config.toml
arch = "mlp_mixer"
model = "self-supervised image encoder"
dataset = "microscope photos of single blood and bone marrow cells"
train_examples = 97085
image_size = 32
crop_scale_min = 0.4
horizontal_flip = true
color_jitter = 0.4
cutout = 0.25
method = "simclr"
norm = "layernorm"
norm_position = "pre"
activation = "gelu"
layer_scale_init = 0.01
parallel_block = false
inner_norm = false
moe = "expert_choice"
drop_path = 0.05
num_experts = 4
moe_every = 1
expert_mlp_ratio = 1
experts_per_token = 1
shared_expert = false
patch_size = [4, 4]
conv_stem = false
layers = 8
width = 256
projector_hidden = 1024
projector_out = 256
projector_hidden_layers = 1
temperature = 0.2
residual_init = "scaled_by_depth"
optimizer = "nadamw"
lr = 0.0014
beta1 = 0.85
beta2 = 0.999
eps = 1e-08
grad_clip = 1.0
steps = 19700
batch_size = 256
epochs = 51.9
lr_schedule = "step"
warmup_steps = 590
weight_decay = 0.1
Rows from block 2 of a small self-supervised image encoder, named by matrix and row number. Rows with one number within an expert belong to one neuron, the router's apart. Each number is 500 + 40 x the weight over its row's rms, rounded and kept within 0 to 999. All counts start at 0. Numbers have three digits each.
Before each expert's rows are labels from the 100 images, of 14848, where the router gives the expert most weight on average: "strongest on" is what is common among them. Only what is clearly more common there than usual is listed. The data: microscope photos of single blood and bone marrow cells. In brackets: how many of the 100, against the usual share in percent.
# router: router (model.blocks.2.mlp.router.weight, 4x256), inputs 0-85
# up: expert up (model.blocks.2.mlp.up, 4x256x256), inputs 0-85
# down: expert down (model.blocks.2.mlp.down, 4x256x256, transposed), outputs 0-85

# expert 2
strongest on: cell type: lymphocyte (55 vs 15.2)
router.2:580495524462476508499449452509492541509460508512519526481490530487473475464477515505539497446541342475522501503475553489560484556482520520499544515484446430506531537554431474499509468522531464489498498370535530426510509487568487456511557489534498605509508478
up.0:514510522519509501500506508447528445487534542486533475548432535528453514504515510548495558493404572499524522498478500486491486489383494465511479518525515491453484456523598518520526537498497503549525523476457485480501548515434495469496528488456459414467472530
down.0:494511545446518457539511497524524499482452531494486512533538575474464477507488412569533495515482480435549491591545539443506541501497495491521474443530523504518493486496537522435502461422468525507515498569473507494551560533443505521510429447543527502482504408
up.1:492511442490532497506534557490499528572533518449476462491510497471535590424539437496485475493502502512568564497516473501509482463486464497496538530505508418509463459511515411538484530497484501545547540481443476381483566496458446430497501470531469490588482523
down.1:539496501510536512462473430487376502499443474484519498460482548579521494511558585513585486500543520508512478473521604540571435490546487508489489500494376499548500532524485491634424492515452470421415553465486467513457468540542529480559531483505481475502472546
up.2:451501522542539534564549529543511522549521494502556530552590485476515540525490533519441518492509512528561553472517464538508445412500581491573502547503555463528456442532624471525554531524484563548464552532454501432566515507473493501506512452578524491497466525
down.2:479451497487521496531453427489373550483506505510489510521541491519509496550467584452512509487525453530534481522474577472501472508512517521441560492458386437490511520555472484562485535454513541505480516506529557531509523491489519482452451491501491504488438548
up.3:495486514546497491477530520468510535549552507481592486473613509465565471489562511504502491494521524475420477447503526517544414458498573433478468508509583500515502504580547466500442533499538546494552444531409500454519474525515531454465503426516493437479401518
down.3:546502506531474557430525541487610506505535502538500549456492473486450487464453479484443479479435479485602491568596441491545544479490418432501445531520525559503542488487503573450515494515540444521549530502475529536482450510487494512523466467525539562488543425
up.4:541481501494518548512496489551466472559522530502477481489573476512518512542534562539483452392641447521479606490556509498461432507570524518554474542463522460486437485479466501466525519538460524447428524423403411445527488497547481492505516465436495524527529489
down.4:546428499503519484526464488508551459554478533511511529543538506447445476541467397611526535545575466503504457560483500505525434525536513478497532472486487468520544499461547499538484465450494423509511516505494549452498533495500516461491507517550431471506470543
up.5:483491450538563510498471441497423470463496515482495464486416445522596520429491498498503432561549483463501446513463499535446498547505479496451514466475455455484525479476528474576426486477478487493464563423473483511495473501540544499510468503512521566438462532
down.5:502485495494530545505498476505536503465479467461491467502501461528484507509526549545459521593528499488548448489492489561529431440427485520487454501555504452533604484520517472475509444553440385552476469489513485582496426497500514476468470512514515510492533455
up.6:499457509505517510542478478476445510472468499522556475457501513510534527503504531458465419544519517532492576452423508552543437505552528450529462537502467469546520517515549503520449498493515542481463544527422490506524496596501567438508469498533468548462491594
down.6:457541532548495481487498468495381515510517453504490539480531529523516453522485538457486559432469513519471512452631536471509435514512534494568468519446513497478462457502463581543516554589481565429453529525534491519462437510525528622501512482451528465482478526

# expert 3
strongest on: cell type: blast (28 vs 6.1)
router.3:445515491482576512605573591506532504511532465531489495482504520510504504565512469431410509443536550507507478533493416575484485413558532495494557492511539563478409516480443479495507541494536666527548477577535545520492519453501496490488507473504556522511502494
up.0:472543499509278534442472456481505513559496521450529501504500515492483455469491535582558485576493531519427510434498586465512463571478528511492479513521509524502602532474524542487470520503454441451502469503489454445485487502439468483518511487497428533512521480
down.0:544515545508407489487461540477508536542479528541480513501518518460452527426468482485497503470515530478480558483520514484481507494507451517532521510419593560527505545516520459492468474429542520507507453508507434495547513572428500483586521400498566471458501541
up.1:468499463499513630676564539503571502487488502490552479499509501526525558534513434525384501480558486498583514522496443557451497396508571520493558471492532443561445524480481500481515479490496655486515512547461534481467500470524513520459548528514514529526509499
down.1:563478523473539489398395400504490491513516474523329501498498490553449538558491553501471492521475436491509531503488509484509523498465492447519537515511452415490520457396519553479547504521475435476428536487522514490502519422470500468524497484510481463484488497
up.2:494445513460450522464476472513530426479524510488508439491493462491573509471519501563539524524503503392450540445502494501490478500499470515490463549406470521584594495476573495536517507516503461521495502497519538395434485558512525458474451485551500436501450566
down.2:564499519440550499474536485482512409472472487463543431487487523536476497469449469534505540476490516456472437571542470477564491471472503465555520515473517506488488561500526490428471467471523535522489544494480508439425448551495458536453522503468527508458468524
up.3:519517580483512527511453471535465540418436549444514549361490486534484511476433516510498488513524431441440562464473504562607501512517574440557490531509481476491533467574523528419505466506527514415498501485445540455522489543507415449541505513495519497413445529
down.3:408452519470457531521502485544536540600425507474481454598554534465503511495577538511529467556498492513499406483587524500468429499502451457531546544449460480487476533514569523538446600481560523558485436539496466487479505466548480529481461522505531536602524531
up.4:511450487454487520552477477505485491470390429508517523458384417498485478501500556522503395479495451548523553459482551519486452567462537439484484495507468429484515538500451574512451503547489494414495512501458464514497543512558494440462489528479487491479500523
down.4:490536524501511517515501472529508548569467450512520490495606524531532470519617511526530524520444497497532426542561492503529457461504546523538522553492467480427518467515498472493574511465523476557478523526535541530494575468513472563459516499473535511521400521
up.5:519602542493401507474497490500454541480494491473526451499451514483500479423498501416560458576495466490470451471498556467518497516458512506513492540539530484495517468539490551572459431469493457510548494494530475531495518517500475475524491480490411570485515449
down.5:585489525483568516495467524516518484502436486501424446460451588452453522444507524485475466500496471458446495478497472528468555494502513495533447515440514552476519499519505472496545462461510496521496481493642529471469498565459493522520543480481541479508426546
up.6:535472500531458497481457478510474446449577509541542485573501379474535441497536541481520471503459520528486562477546501437539491542483525535561477470518483507453547511478502523544591519505475482460454483499571521515504541541526505473417517515460479535537531448
down.6:475490516530453508532527499437498470458469520475519504526514548561533495486490493557547525534464597460442531460492481492521510504541476543505457513514547560519478541514597506531459520514476499556488474457454435552520411559534471384510456503495543482553543504

# expert 0
strongest on: smear: peripheral blood (39 vs 16.2)
router.0:515490474493496496462492463497483512460508519452449486492456522563650551443500518513506470530536485484499489516494492568508523518447448560490506543485480488552546511454564506492475467511493472527501497505496504559461456572510478493519427525498538463469496527
up.0:560472481561517532536528484481493543527522484544506466439543577467391464486588479449512515519507459445482466477461483480563482476527508553485553468496444446478445526556450488512497552532475510523458541449476473458535536501500549418456544460468510522508520475
down.0:497600447399444492489473523423519545475486547574504436568433507502471515569424526519477486541438516449449488506584504445518507468551517517471442506449525423457461540501601587524518528475500492545488532469523433511521461464510558492543521520534402491465504562
up.1:462514505494490616558528511543529539505481508485574489470514496505537496478516468489381478551549528452524489523532445593472490332532527498528445517484559520523486449525531464496495515427491611509531582494487460472512505506477501528497519472464517557499480471
down.1:419553449442491528544584503472493549503503493542459442464557525527462544541445511488514505487501524426530523512478510555500495501504524484462540502566486465523418566508455567514522510579500499539545539525476532530515466426544491449505559509495490503511496476
up.2:522516477493511512493483519533498490517405417495525492465394604509497511470471454432495466529491483465492434517518546497494509524459539439452491446495476476487481556505494553471449458480532499435569535483425495496403513449503502540520494519522468474569438566
down.2:476480567480522559565569512549522466536516460440498550585625449476512511516568478537485559495488512589484508458500551489506470536516528477523466659525463489419517530498485465516547587509529490536447473499524467473543463535535433425505531520444512514470550488
up.3:537515472519577525517537506490475582547550508499513492515557563463447509500499561435479516499539486409439471514539505476575472505589517518571457519442581489511483434569492511453615441505478526458444547466500430478573506454508512428526517486494526444466541507
down.3:504556446484448537511502522531535480472414598558481470518501543464465512532507470549510465532505441445519562461518477505550483515482444488531472466532504493449453448515551531488527556454535527512494527466452540524452495535563529536584517530566476523477445504
up.4:474392502511625523510488485451479470553528461477585570531526415520485509459447530483450475524463508520476519462525532526503564525548522472499489410506434523450512488508457418513486495527581524465427522543413469497499467528481467510492503521424497468504502467
down.4:528499570562467481528511398550505507521497444553495587502581561453484520496483554432503462493519472511454491500509533518430483525583498559487508488490465503544499491502456521543469551528453518485446500651525437481532443503543444522542424505476477552501454496
up.5:490504485512541537511431461501518478522496541482498515463512470514503465531459502564478566543544422481594505513506541521514451574435458456615488488515426422514519520525506481394442496494411507476478495442499503492528517501532461560505534495600458502473501518
down.5:489454548542497481568517464512522491512487451567495449524443518486460487510490542442495443457472485496487484518469534418552494487448540480542485466511491439493523550469508547449534499490433509464508570511486532500491513464467515492469553490468521528554518478
up.6:472436477510514505528419474452459449482531486476583457485526444436522470474588526507456418471541529553496528466491522436478409554492497493537409504506563468414505511427488490510452484525467543460501503489510494530535550493525569524533568588506484475488490478
down.6:492509495515545504544461518550518519507488501561476500550558537501486517548489481489423542469544501546544489457524482546417355510430480466560489442524479499469515504511567515444520569488522446450513550480505530465517513471479484487464490459548497471578490530

# expert 1
strongest on: smear: peripheral blood (46 vs 16.2)
router.1:491492514551465479486481488484495454524488507507556501537548441444355463512510508550492517556400525530476541449524549402466508499485498438512414461515526485472502452525545530513514516479448521447446537502441435479534521483455526546488534508474412443509497490
up.0:465554482490532520508503521479478511440534442462541479440523547449555519490533453438501460467599504452498455502529548530535485548487471497454507530481466481519497498467529484501456528518456486514475584548443425508564564536456528518487531496439545443501554479
down.0:520530549489521519499481496524517474522379521535477476496453495578507535464528557511455508495519457515519500480478487571482488516470497454544455489503491524513514541526451508507521532503504558514527526544541538537468414557502514462557398536562533582526493490
up.1:542450483446530501480474469534454542500465554543510465511479467527573484521506528473493542485572418522472432507447528534564442528477530478457502508470425479516530568545470476426508418493535516463487484429529515424488441517560445441493470509544489516484479517
down.1:510587446518411557503525517465686541507520480533513459505474540523529563521481518477424449486540530465542476531541456560478441466495499562522473516461528448534484562496550500504488499532517450603564493500555510483510459408477503510514549463517501481506576554
up.2:554506459533545499484535503479481537497501486490549431462551544508474486489554526466480508528479495398488424525476484485587475493458484506455524542448495495461511506501524458454551479506413499521483556505485404444585463549447521493433479506420477461463493475
down.2:520508542483473521480482497532523477534461511520502486486518534540519579455552516458467489515543486436472451485478495629507500501503487500548480498469470497567561474476507574517507456522460541498582523552526496496483482507547509552519432477545546508494529475
up.3:452537479521613450576579569482457444499545529439453545529470525497499499423495377536490519439512503498539477553470451516455464410531481491502515497447523476505450543539475387575418555425498558516489498486505573485512511526525455546543494476516565519487458469
down.3:530492481500534505515540519492500532492512490345523535512493479495476567535499425463497495493502481492498524559465490534418493508551531556522576460488464413519431503480532410539513456499484583506536482557513500449530455523548470509510486560527506494517508590
up.4:524464604429512533527496510462490479484472471533554506409545523461480498513395519527486500434475490475555530526492486491480522493478608562546469499511448488439497404496529491464504541427504526515514506558503534470488587495498513556478520533476493511429478446
down.4:557431480503512521478505473479503506458525456452487510523512418498480505524560506413522425523513476538490479461550515560455470510535510494504510437468541473593494517523453466537521445501516506521466520472577443527524448497528513469473562502460528518575557521
up.5:581464597469466494499459479473448468548487470505670511530529557420539509450490484563529506484558450497553480487491511522542465540476504572550511457441435486489560489540538478498486475543499470474470480611484560458456541520538554498546514502488511521491506556
down.5:496457502538508564430547482516633484505494518523480515502468482531536423539494511524492482544493472533618486522482456534557543474447464451467416502493591504495548467462522566459448505580551421531533536434445509550493501539442497512490467405486479426442535420
up.6:455513510582450495521463490536544510514496468527503532483507520556561504564514469550497465438548462538471459565511524566484408484567515545501492510499512448452490505499512507490470578486553596468569488504477534510488528480450487486439475492441575528515501532
down.6:490542480499533487451396470483464474496507490442476528517468456491485512539515534518565513507477512495455525469497550447500425546492499533464511495498405513520481505501519501600465510621533460459418547478481429512559526482540483458455479463489381451505447536