{
  "image_size": 32,
  "cutout": 0.25,
  "method": "simclr",
  "arch": "mlp_mixer",
  "expert_mlp_ratio": 1,
  "shared_expert": false,
  "conv_stem": false,
  "temperature": 0.2,
  "optimizer": "nadamw",
  "learning_rate": 0.0014,
  "beta1": 0.85,
  "lr_schedule": "step",
  "warmup_steps": 590
}
Rows from block 4 of a small self-supervised image encoder, named by matrix and row number. Rows with one number within an expert belong to one neuron, the router's apart. Each number is 128 + 24 x the weight over its row's rms, rounded and kept within 0 to 255. All counts start at 0. After the name is the row's rms in percent of the matrix's.
Before each expert's rows are labels from the 100 images, of 14848, where the router gives the expert most weight on average: "top examples" is what is common among them. Only what is clearly more common there than usual is listed. The data: microscope photos of single blood and bone marrow cells. In brackets: how many of the 100, against the usual share in percent.
# router: router (model.blocks.4.mlp.router.weight, 4x256), inputs 172-255
# up: expert up (model.blocks.4.mlp.up, 4x256x256), inputs 172-255
# down: expert down (model.blocks.4.mlp.down, 4x256x256, transposed), outputs 172-255

# expert 1
top examples: cell type: promyelocyte (35 vs 6.4)
router.1 067 [138 136 138 140 143  89  94 116 139 105 127 105 114 125 135 139 124 126 146 110 136 126 140 172 142 172 175 130 181 147 119 168 128 129  99 136 144 142  94 133 119 137 123 147 127 117 170 113 147 121  62 106 152 166 118 148 160  96 121 134 167 148 136 139  97 142 134  76 154 141 130  87 122 142 144 110 139 181 150 107  99 123 113 141]
up.37 126 [112  75 146  98 113 131 129 106  61 144 118 158 158 146 139 127 121 164 119 143  94 167 124 116 127 153 130 160  81 139 121 116 138 182 103 131 119 124 249  90 121 117 153 124 130 157 152 140 109  58  90 109 175 162 130 146 113 116 117 105 134 112 134 147 157 164 154 136 143 142 103 139 132 141 114 145 112 111 137 160 134 130 144 101]
down.37 143 [149 148 130 150 136 128 137 139  90 134 132 184 162 121  92 150 146 132 109  74 125 109 125 107 148 116 121 104  36 113 149 135 135  75  79 132 112 117 124 145 156 134  98  96  85 103 143 137 105  82 125 126 123 164 124 112 140 123 129 176 136 153 123 143 115 166 120 133  92 130 136 147 144  79 123 141 124 126 124 140 132 128 176 129]
up.38 086 [119  68 174 111 141 120 121 124 145 129 104 134 157 121 162 110  73 104  76 172 103 139 135 125 152 137 146 110 145 139 133 107  75 155 126 115 128 114 114 148 101 118 109 113 160 102 117 105 131 124 124 112 105  92 139 152 128 113 136  91 132 119 133 107 134 137 113 150 146 143 177 138 111  63 119 150 169 119  90  89 112 129 189 122]
down.38 082 [124  84 102 165 137 153  83 178 107 126 119 104  93 133 138 108 137 109 160 126 154 133 112 141 128 135 135 167 111 140  98 125 107 158 101 120 144 144 126 114  88 172  71 124 129 157 158  86  82 143 130 151 149 103 137 148 113  69  93 107 121 139 100 145 127 110 168 108 124 105 102 107 150 170 124 108 138 152 125 113  94 123 147 160]
up.39 093 [117 148 130 123 140 124 111 115 105 125 108 104 103 109  68 143 106 114 141 113  77 120 128 119 111 132 149 154 146 110 117  87 165 136 142 105 142 126 104 128 116 115  99 103 107 115 108  89 160  99 119 164  86 111 131 130 120 179 128 108 131 113 123 112 121 125 120 129  84 118 115 154  90 122 109 160  71 142 135 107 110 152 128 129]
down.39 112 [141 107 138 130 148 119  97 135 136 155 165 162 166 106 115 130 161 114 148  96  99 106  97 113 164 127 110 108 108 124  61 170 143 101 155 154 135  78 146 113 176 115 139 121  96 157 132 134 147 131 117 104 122  99 108 109  95 148 158 160 158 128 146 122 134 150 111 135 166 114 129 111 127 186 138 106 134  83  79 140 113 132 115 147]
up.40 102 [179  96 129  77 125  69 128 153 148 255 150 125 105 120 142 130 114 146 111 101 103 122 123 122 139 112  89 137 138 133 136 134 124 144 141 137 117 121 131 118 136  95 152 143 124 131 133 112 109 122 113 117 141 142 103 126 137  97 116 138 133 130 129 101 132 225 158 132 136 135 135 145 131 117 178 132 134 134 119 123 138 112 152 135]
down.40 111 [ 77 130 144 108 119  38 123 138 119 137 132 153 137 144 116  82 142 115 108 122 152 111 139 100 143 118  70 126 123 103 128 132 129 109  96 156 157 127 107 129 117 123 127 151 100 137 197 153 101 103 144 125 133 147 169 153 163 147 164 154 151 116 126 108 129 112 172 148 148 160 122 101 104 166 131 127  79 146 156 127 180 113 107 133]
up.41 088 [128  94 224 107 126 128 149 102 104 127 129 148 148 142 130 113 150 152 144 145 118 133 114 141 125 119 127 105 115 154 131 133 113 120 113 136 138 120 125 130 147 110 163 102 140  74 132 140 133 123 110 138  68 148 146 107 165 131 158 128 138  92 106 125 109  98 115 108 105 151  61 138 105 120 103 139  93 139 132 101 138 192 128 152]
down.41 092 [122 112 167 111 137 118  98 152 163 121 144 122 140 121  99 113 142  89 181  93 128 142 102 116 109 111 135 153 120 131 145 151 121 152 145 193 122 119 144 154 117 127 132 112 127 165 172 130 167 115 118 136 134  97 116 128 112 118 113 128 141 135 131 137 119 119 143 121 132 128 193 102  89 155  92  75 166 127 127 129 155 174 155 157]

# expert 0
top examples: smear: peripheral blood (73 vs 16.2); cell type: lymphocyte (37 vs 15.2)
router.0 107 [142 109  73 131  98 129 180  90 171 145 100 120 123 157 157 133 120 124 113 163 147 154 123 125  99  69 116 136 145 134 134 123 125 121 125 120 120 107 112 159 138 140 141 104 134 123 109 125 150 175 146 167 119 159 131 141 132 129 148 101 114  71  96 117 172 114 150 149  55 150 115 145 176 113 121 115 109 134 139 126 126 110 129 114]
up.37 093 [106 178 159  99 115 120 128 118 101  73 107 131 112 139 117  84 136 150 104 129 123 100 113 118 180 124  94  77 129 108 113  79 126 134  76 132 115 109 117 128 143 126 116 140 136 125 109 164 134 120 112 121 129 132 115 147 149 107 119 162 106 139 194 135 126 134 108 170 160  82 106 148 123 119 143 139 151  68  92 175 113 118 142 128]
down.37 093 [135 122 127  89  99 137 114 114 137 192 119 118 111 135 117 117 108 123 130 141 118 140 106  77  97 138 135 110 130 105 139 153 156 117 159 115 103  60 157 121 127 105 179 151 102 127 140  98 134 132 110 109 120 178 113  88 143 149 154 177 128  68 148  86 117 145  90 112 127 157 110 127 167 166 129 174 114 105 143  82 133 161  88  66]
up.38 094 [127 166 145 132 113 113 120 144  83 116 161 140 101 122 105 152 161 104  88 115  91 133 135 162 136 154 154 175 134 145 130 136 177  93  85 169 166 151  84 123 135 121  95 125  87  91 112 114 155 114 102 133 101 107 131 112 113 140 135 118  72 146 158 150 106 139 123 149 111  94 148 116 105 159 100 146  97 146 118  96 117 139  85 135]
down.38 086 [123 121 125 142 136 140 134 133 130 165 111 104  93  77 154 144 132 130 111 123 141 111 166 129 132 128 107 139 113 151 130 140 124 123 165 139 137  82 114 146 144 159 119 119 114 111 119 135 107 149 159 155 145 118 174 150 130 133 124 147 169 100 116  85 114 117 144 133 130 115 128 146 136 103 171 109 145 124  67 180 144 108  70 151]
up.39 104 [175  99 125 146 140 133 118 134 121 133 129 117 120 180 136 137  82 157 152 153 122  89  91 123 118 135 108 103 137 128 110 204 147 131 103  94 126  88 131 130 116 121 122 123 154 169 132 121 109 109 147 130 135  84 116 137 138  86 115 110 114  87 116 166 122 117  65 153 118 105  67 149 115 117 122 127 141 100 122 109 164 125 171 137]
down.39 105 [130 122 121 130 149 124 154 126 143 135 121 148 174 164 128 118 163 140 167  98 128  85 106  99 113 122 119 142 133 124 136  97 126 136 141 106 104  44 128 121  99  73 123 149  81 172 138 141 107 134 141 137 122 103 105  79 146  97 140 117 147  87 143 101 152 129 101  75 156 148 118  97 150 180 135 133 127 151 106 123 157 151 110  96]
up.40 099 [138 159 132 143 152 145 120 146  98 150 140 146 162 114 121 119 114 109 150 163 118 112 111 131 141 132 104  96 143 142 135  95 123 120 104 136 127 121 104 115 107 125 137 144 123 164 111 123 138 109 149 145 118 156 140 153 124 133 152 118 140 158 124 149  97 142 156 140 113 119 135 129 109 127  96 109 150 158 116 133 116  95 126 155]
down.40 116 [100 153 128 145  92 137 151  87 109 118 110 121  92  88 117 136 111 126 149 124 146 117 138 128 162 127 146 161 100 164 144 142 145 131 120 111 127 148 156 136 140 166 121 124 157 148 129 111  72 165 152 122 121 121 151 170 143  87 118 107 119 104 133 123 113 117 141 114 128 109 119 154 109 145 135 112 188 137 132 111  94 159 159 133]
up.41 119 [112 136 135  89 136 100 101 164  64 147 126 131 121 156 120 109 137 137 134 147 108 105 172 126 164 133 162 109 137  94 108 103 104 118  85 106 126  69 128 124  97 121 160 151 133 135 138 114 136 122 117 121 125 111 105 121  67 106 102 142 207 138 113 134 139 136 144 116 150 140 112 122  93 131 131 139 131 113 157 122 189 131 116  79]
down.41 112 [ 74 134 128 109 107 118 133 118 133 131 129 130 169  86 110 143 114 140 125 142 117 155 140 166 123 167 123 129 185 100 153 139 157 123 131 160 146 145 122  88 134 135 132 133  91 152 139  91 135 131  75 133 123 116 100 116 107 158 137  76 135 148 160 102 105 129 133 163 122 138 122 152 178 100 118 149 101 127 147 172 131 148  97 180]

# expert 3
top examples: cell type: artefact (30 vs 9.8)
router.3 097 [ 97 178 184 107 124 149 103 130 135 134 151 126 137 131  82 111 112 134 125 105  86 140 133 106 127 178 139 129 131 108 135 114 153 141 127 149 126 128 143  74 127  96 111 114 107 137 122 126 144 103 123  99 122 108 124 116 114 141 124 129 105 136 168 140 107 114 126 149 134  74 137 144 121 131 129 165 154 129 142 146 119 166 125 111]
up.37 117 [127 129 127 209 115 201 159 128 124 111 129 145 144 156 149  63 135 142 128 140 128 103  74 142 164 137 164 202 132 154 125 156 125 162  64 138 155 156 116 137 127 148 115 157 136 129 127 164 159 110 143 130 132 118 137 127 122 124 122 153 173 138 126 154 145 146 141 156 137 140 131 119 127 101 141 131 121  86 171 133  63 124 117 147]
down.37 116 [139 115  99 101 125 150 110 126 116  94 177 126 109  68 125 184 105 126 106  98 118 144 139 142 144 130 170 118 172 111 119 135 149 101 103 124 131 131 118 124 144 148 122 163 113 138 132 119 107 137 117 137 132 121 102 116 125 159 156 103  93 107 117 149 140 104 113 166 104 119 125 119 171 114 118 126 143 158  95  76 105 118 113 176]
up.38 080 [154 145 138 171  97 132 117 109 116 122 125 107 122 109 122 155 103 146 165 137 102 118 106  73 111 125 158 135 145 123 162  60 104 129 118 148  65 141 112 132 116 150 116 103 136 159 109 132 123 152 134 108 101  89 140 185 103 138 122 121 147 127 143 151 140 133 116 174 104 112 121 173 100  83 119 152 163 133 148 122 118 137 179 177]
down.38 075 [138 127 129 106 132 166 125 151 121 147 141 147 188  99 116 109 111 118 112 142 107 116 151 131  87 129 125  83 113 125  90 155 183 119 111 112 130 104 102 130 115 122 139  93 106 136  97 112 129 125 113 109 130 113  79  87  91 161 174 144 112 148 112 144 117 125 129 120 138 121 142 149 150 146 129 167 100 148  94 145 139 135 133 107]
up.39 093 [136 124 131 140 104 137 162 138 104 115 124 115 152 110 140 152 175 139 112 168 159 137 129 158 160 136 171 154 137 123 160 138 119  62 130 121 133 104 111 162 157 145 105 103 110 139 141 155 148  96 109 128 111 142 125 102 130 138 106 174 175 130 128 138 150 118 141  70 127 124 123  93 138 159 126 109 162 166  95 127 127  98 107 122]
down.39 080 [ 80 102 123 122 169  98 105 139 172 149 144 107 109 135 157 105 144 105 160 126 120 126 134 124 118 149 123 133 143 110 136 163 113 173 178 122  97 148 126 106  76 110 113 169 125 115 142 126 121 169 102 136 125  96 145 109 133 103 107 102 156 142 165 167 127  86 113 179 169 146 113 123 115  85 159 134 120 117 185 111 120 131 119 106]
up.40 090 [120 144  71 125 158 144 136 107 140 127 121 107 134 114 153 142  75 194 113 144 125 105 132 175 136 156 138 131 120  57 134  98 118 104 132  95 126 122 106 153 139 134 114 137 103 121 156 138 122  97 112 108 125 142 138 156 113 117  83 111 154 134 145  86 160 104 150 142  87 107 132 102 146 114  97  90 179 135 132 116 149  90 146 163]
down.40 092 [133 103 174 120 123 120 127 161 116 137 143 118 147 114 131 105 160  98 137 128 108 179 128 109 108 132 178 125 130 140 116 119 138 108 134  97 107 113 138 116  87 138 153 129 155 125 131 116 111 140 123 133  99 123 114 106 156 126 106 161 127 134 174 129 168 136 120 144 133 123 119 142 107 104  89 139 119 109 172 156 163 155 141 123]
up.41 100 [131 117  95 138 117 134 117  90 104 125 113 139  77 200 134 120  96 181 113 142 134 148 105 144 107 109 135 118 151 117 129 117 134 150 150 110 154 121 141 164 133 122 104 124 125 114 149 180 124 106 110  88 133 102 140 129 122  89 119 144 147 114 116 147 140 126 138 127 150 132 112 137 146  81 108 131 132 148  94 133 101 119 132 172]
down.41 097 [ 96 134  95 122 139 105 109 118 115 121 115 124 120 104  87 139 103 118 131 168 115  94 144 118 115 142 116 131 144 140 102 169 133 131 127  98 122 155 105 115 122 140 217 149 136 176 119 103 106 139 186 165 125  95 117 131  85 150 132 121 135 157 154 108 130 168  83 118 133 159 128 130 107 128 119 120 146 109 124 102 137 145 151 105]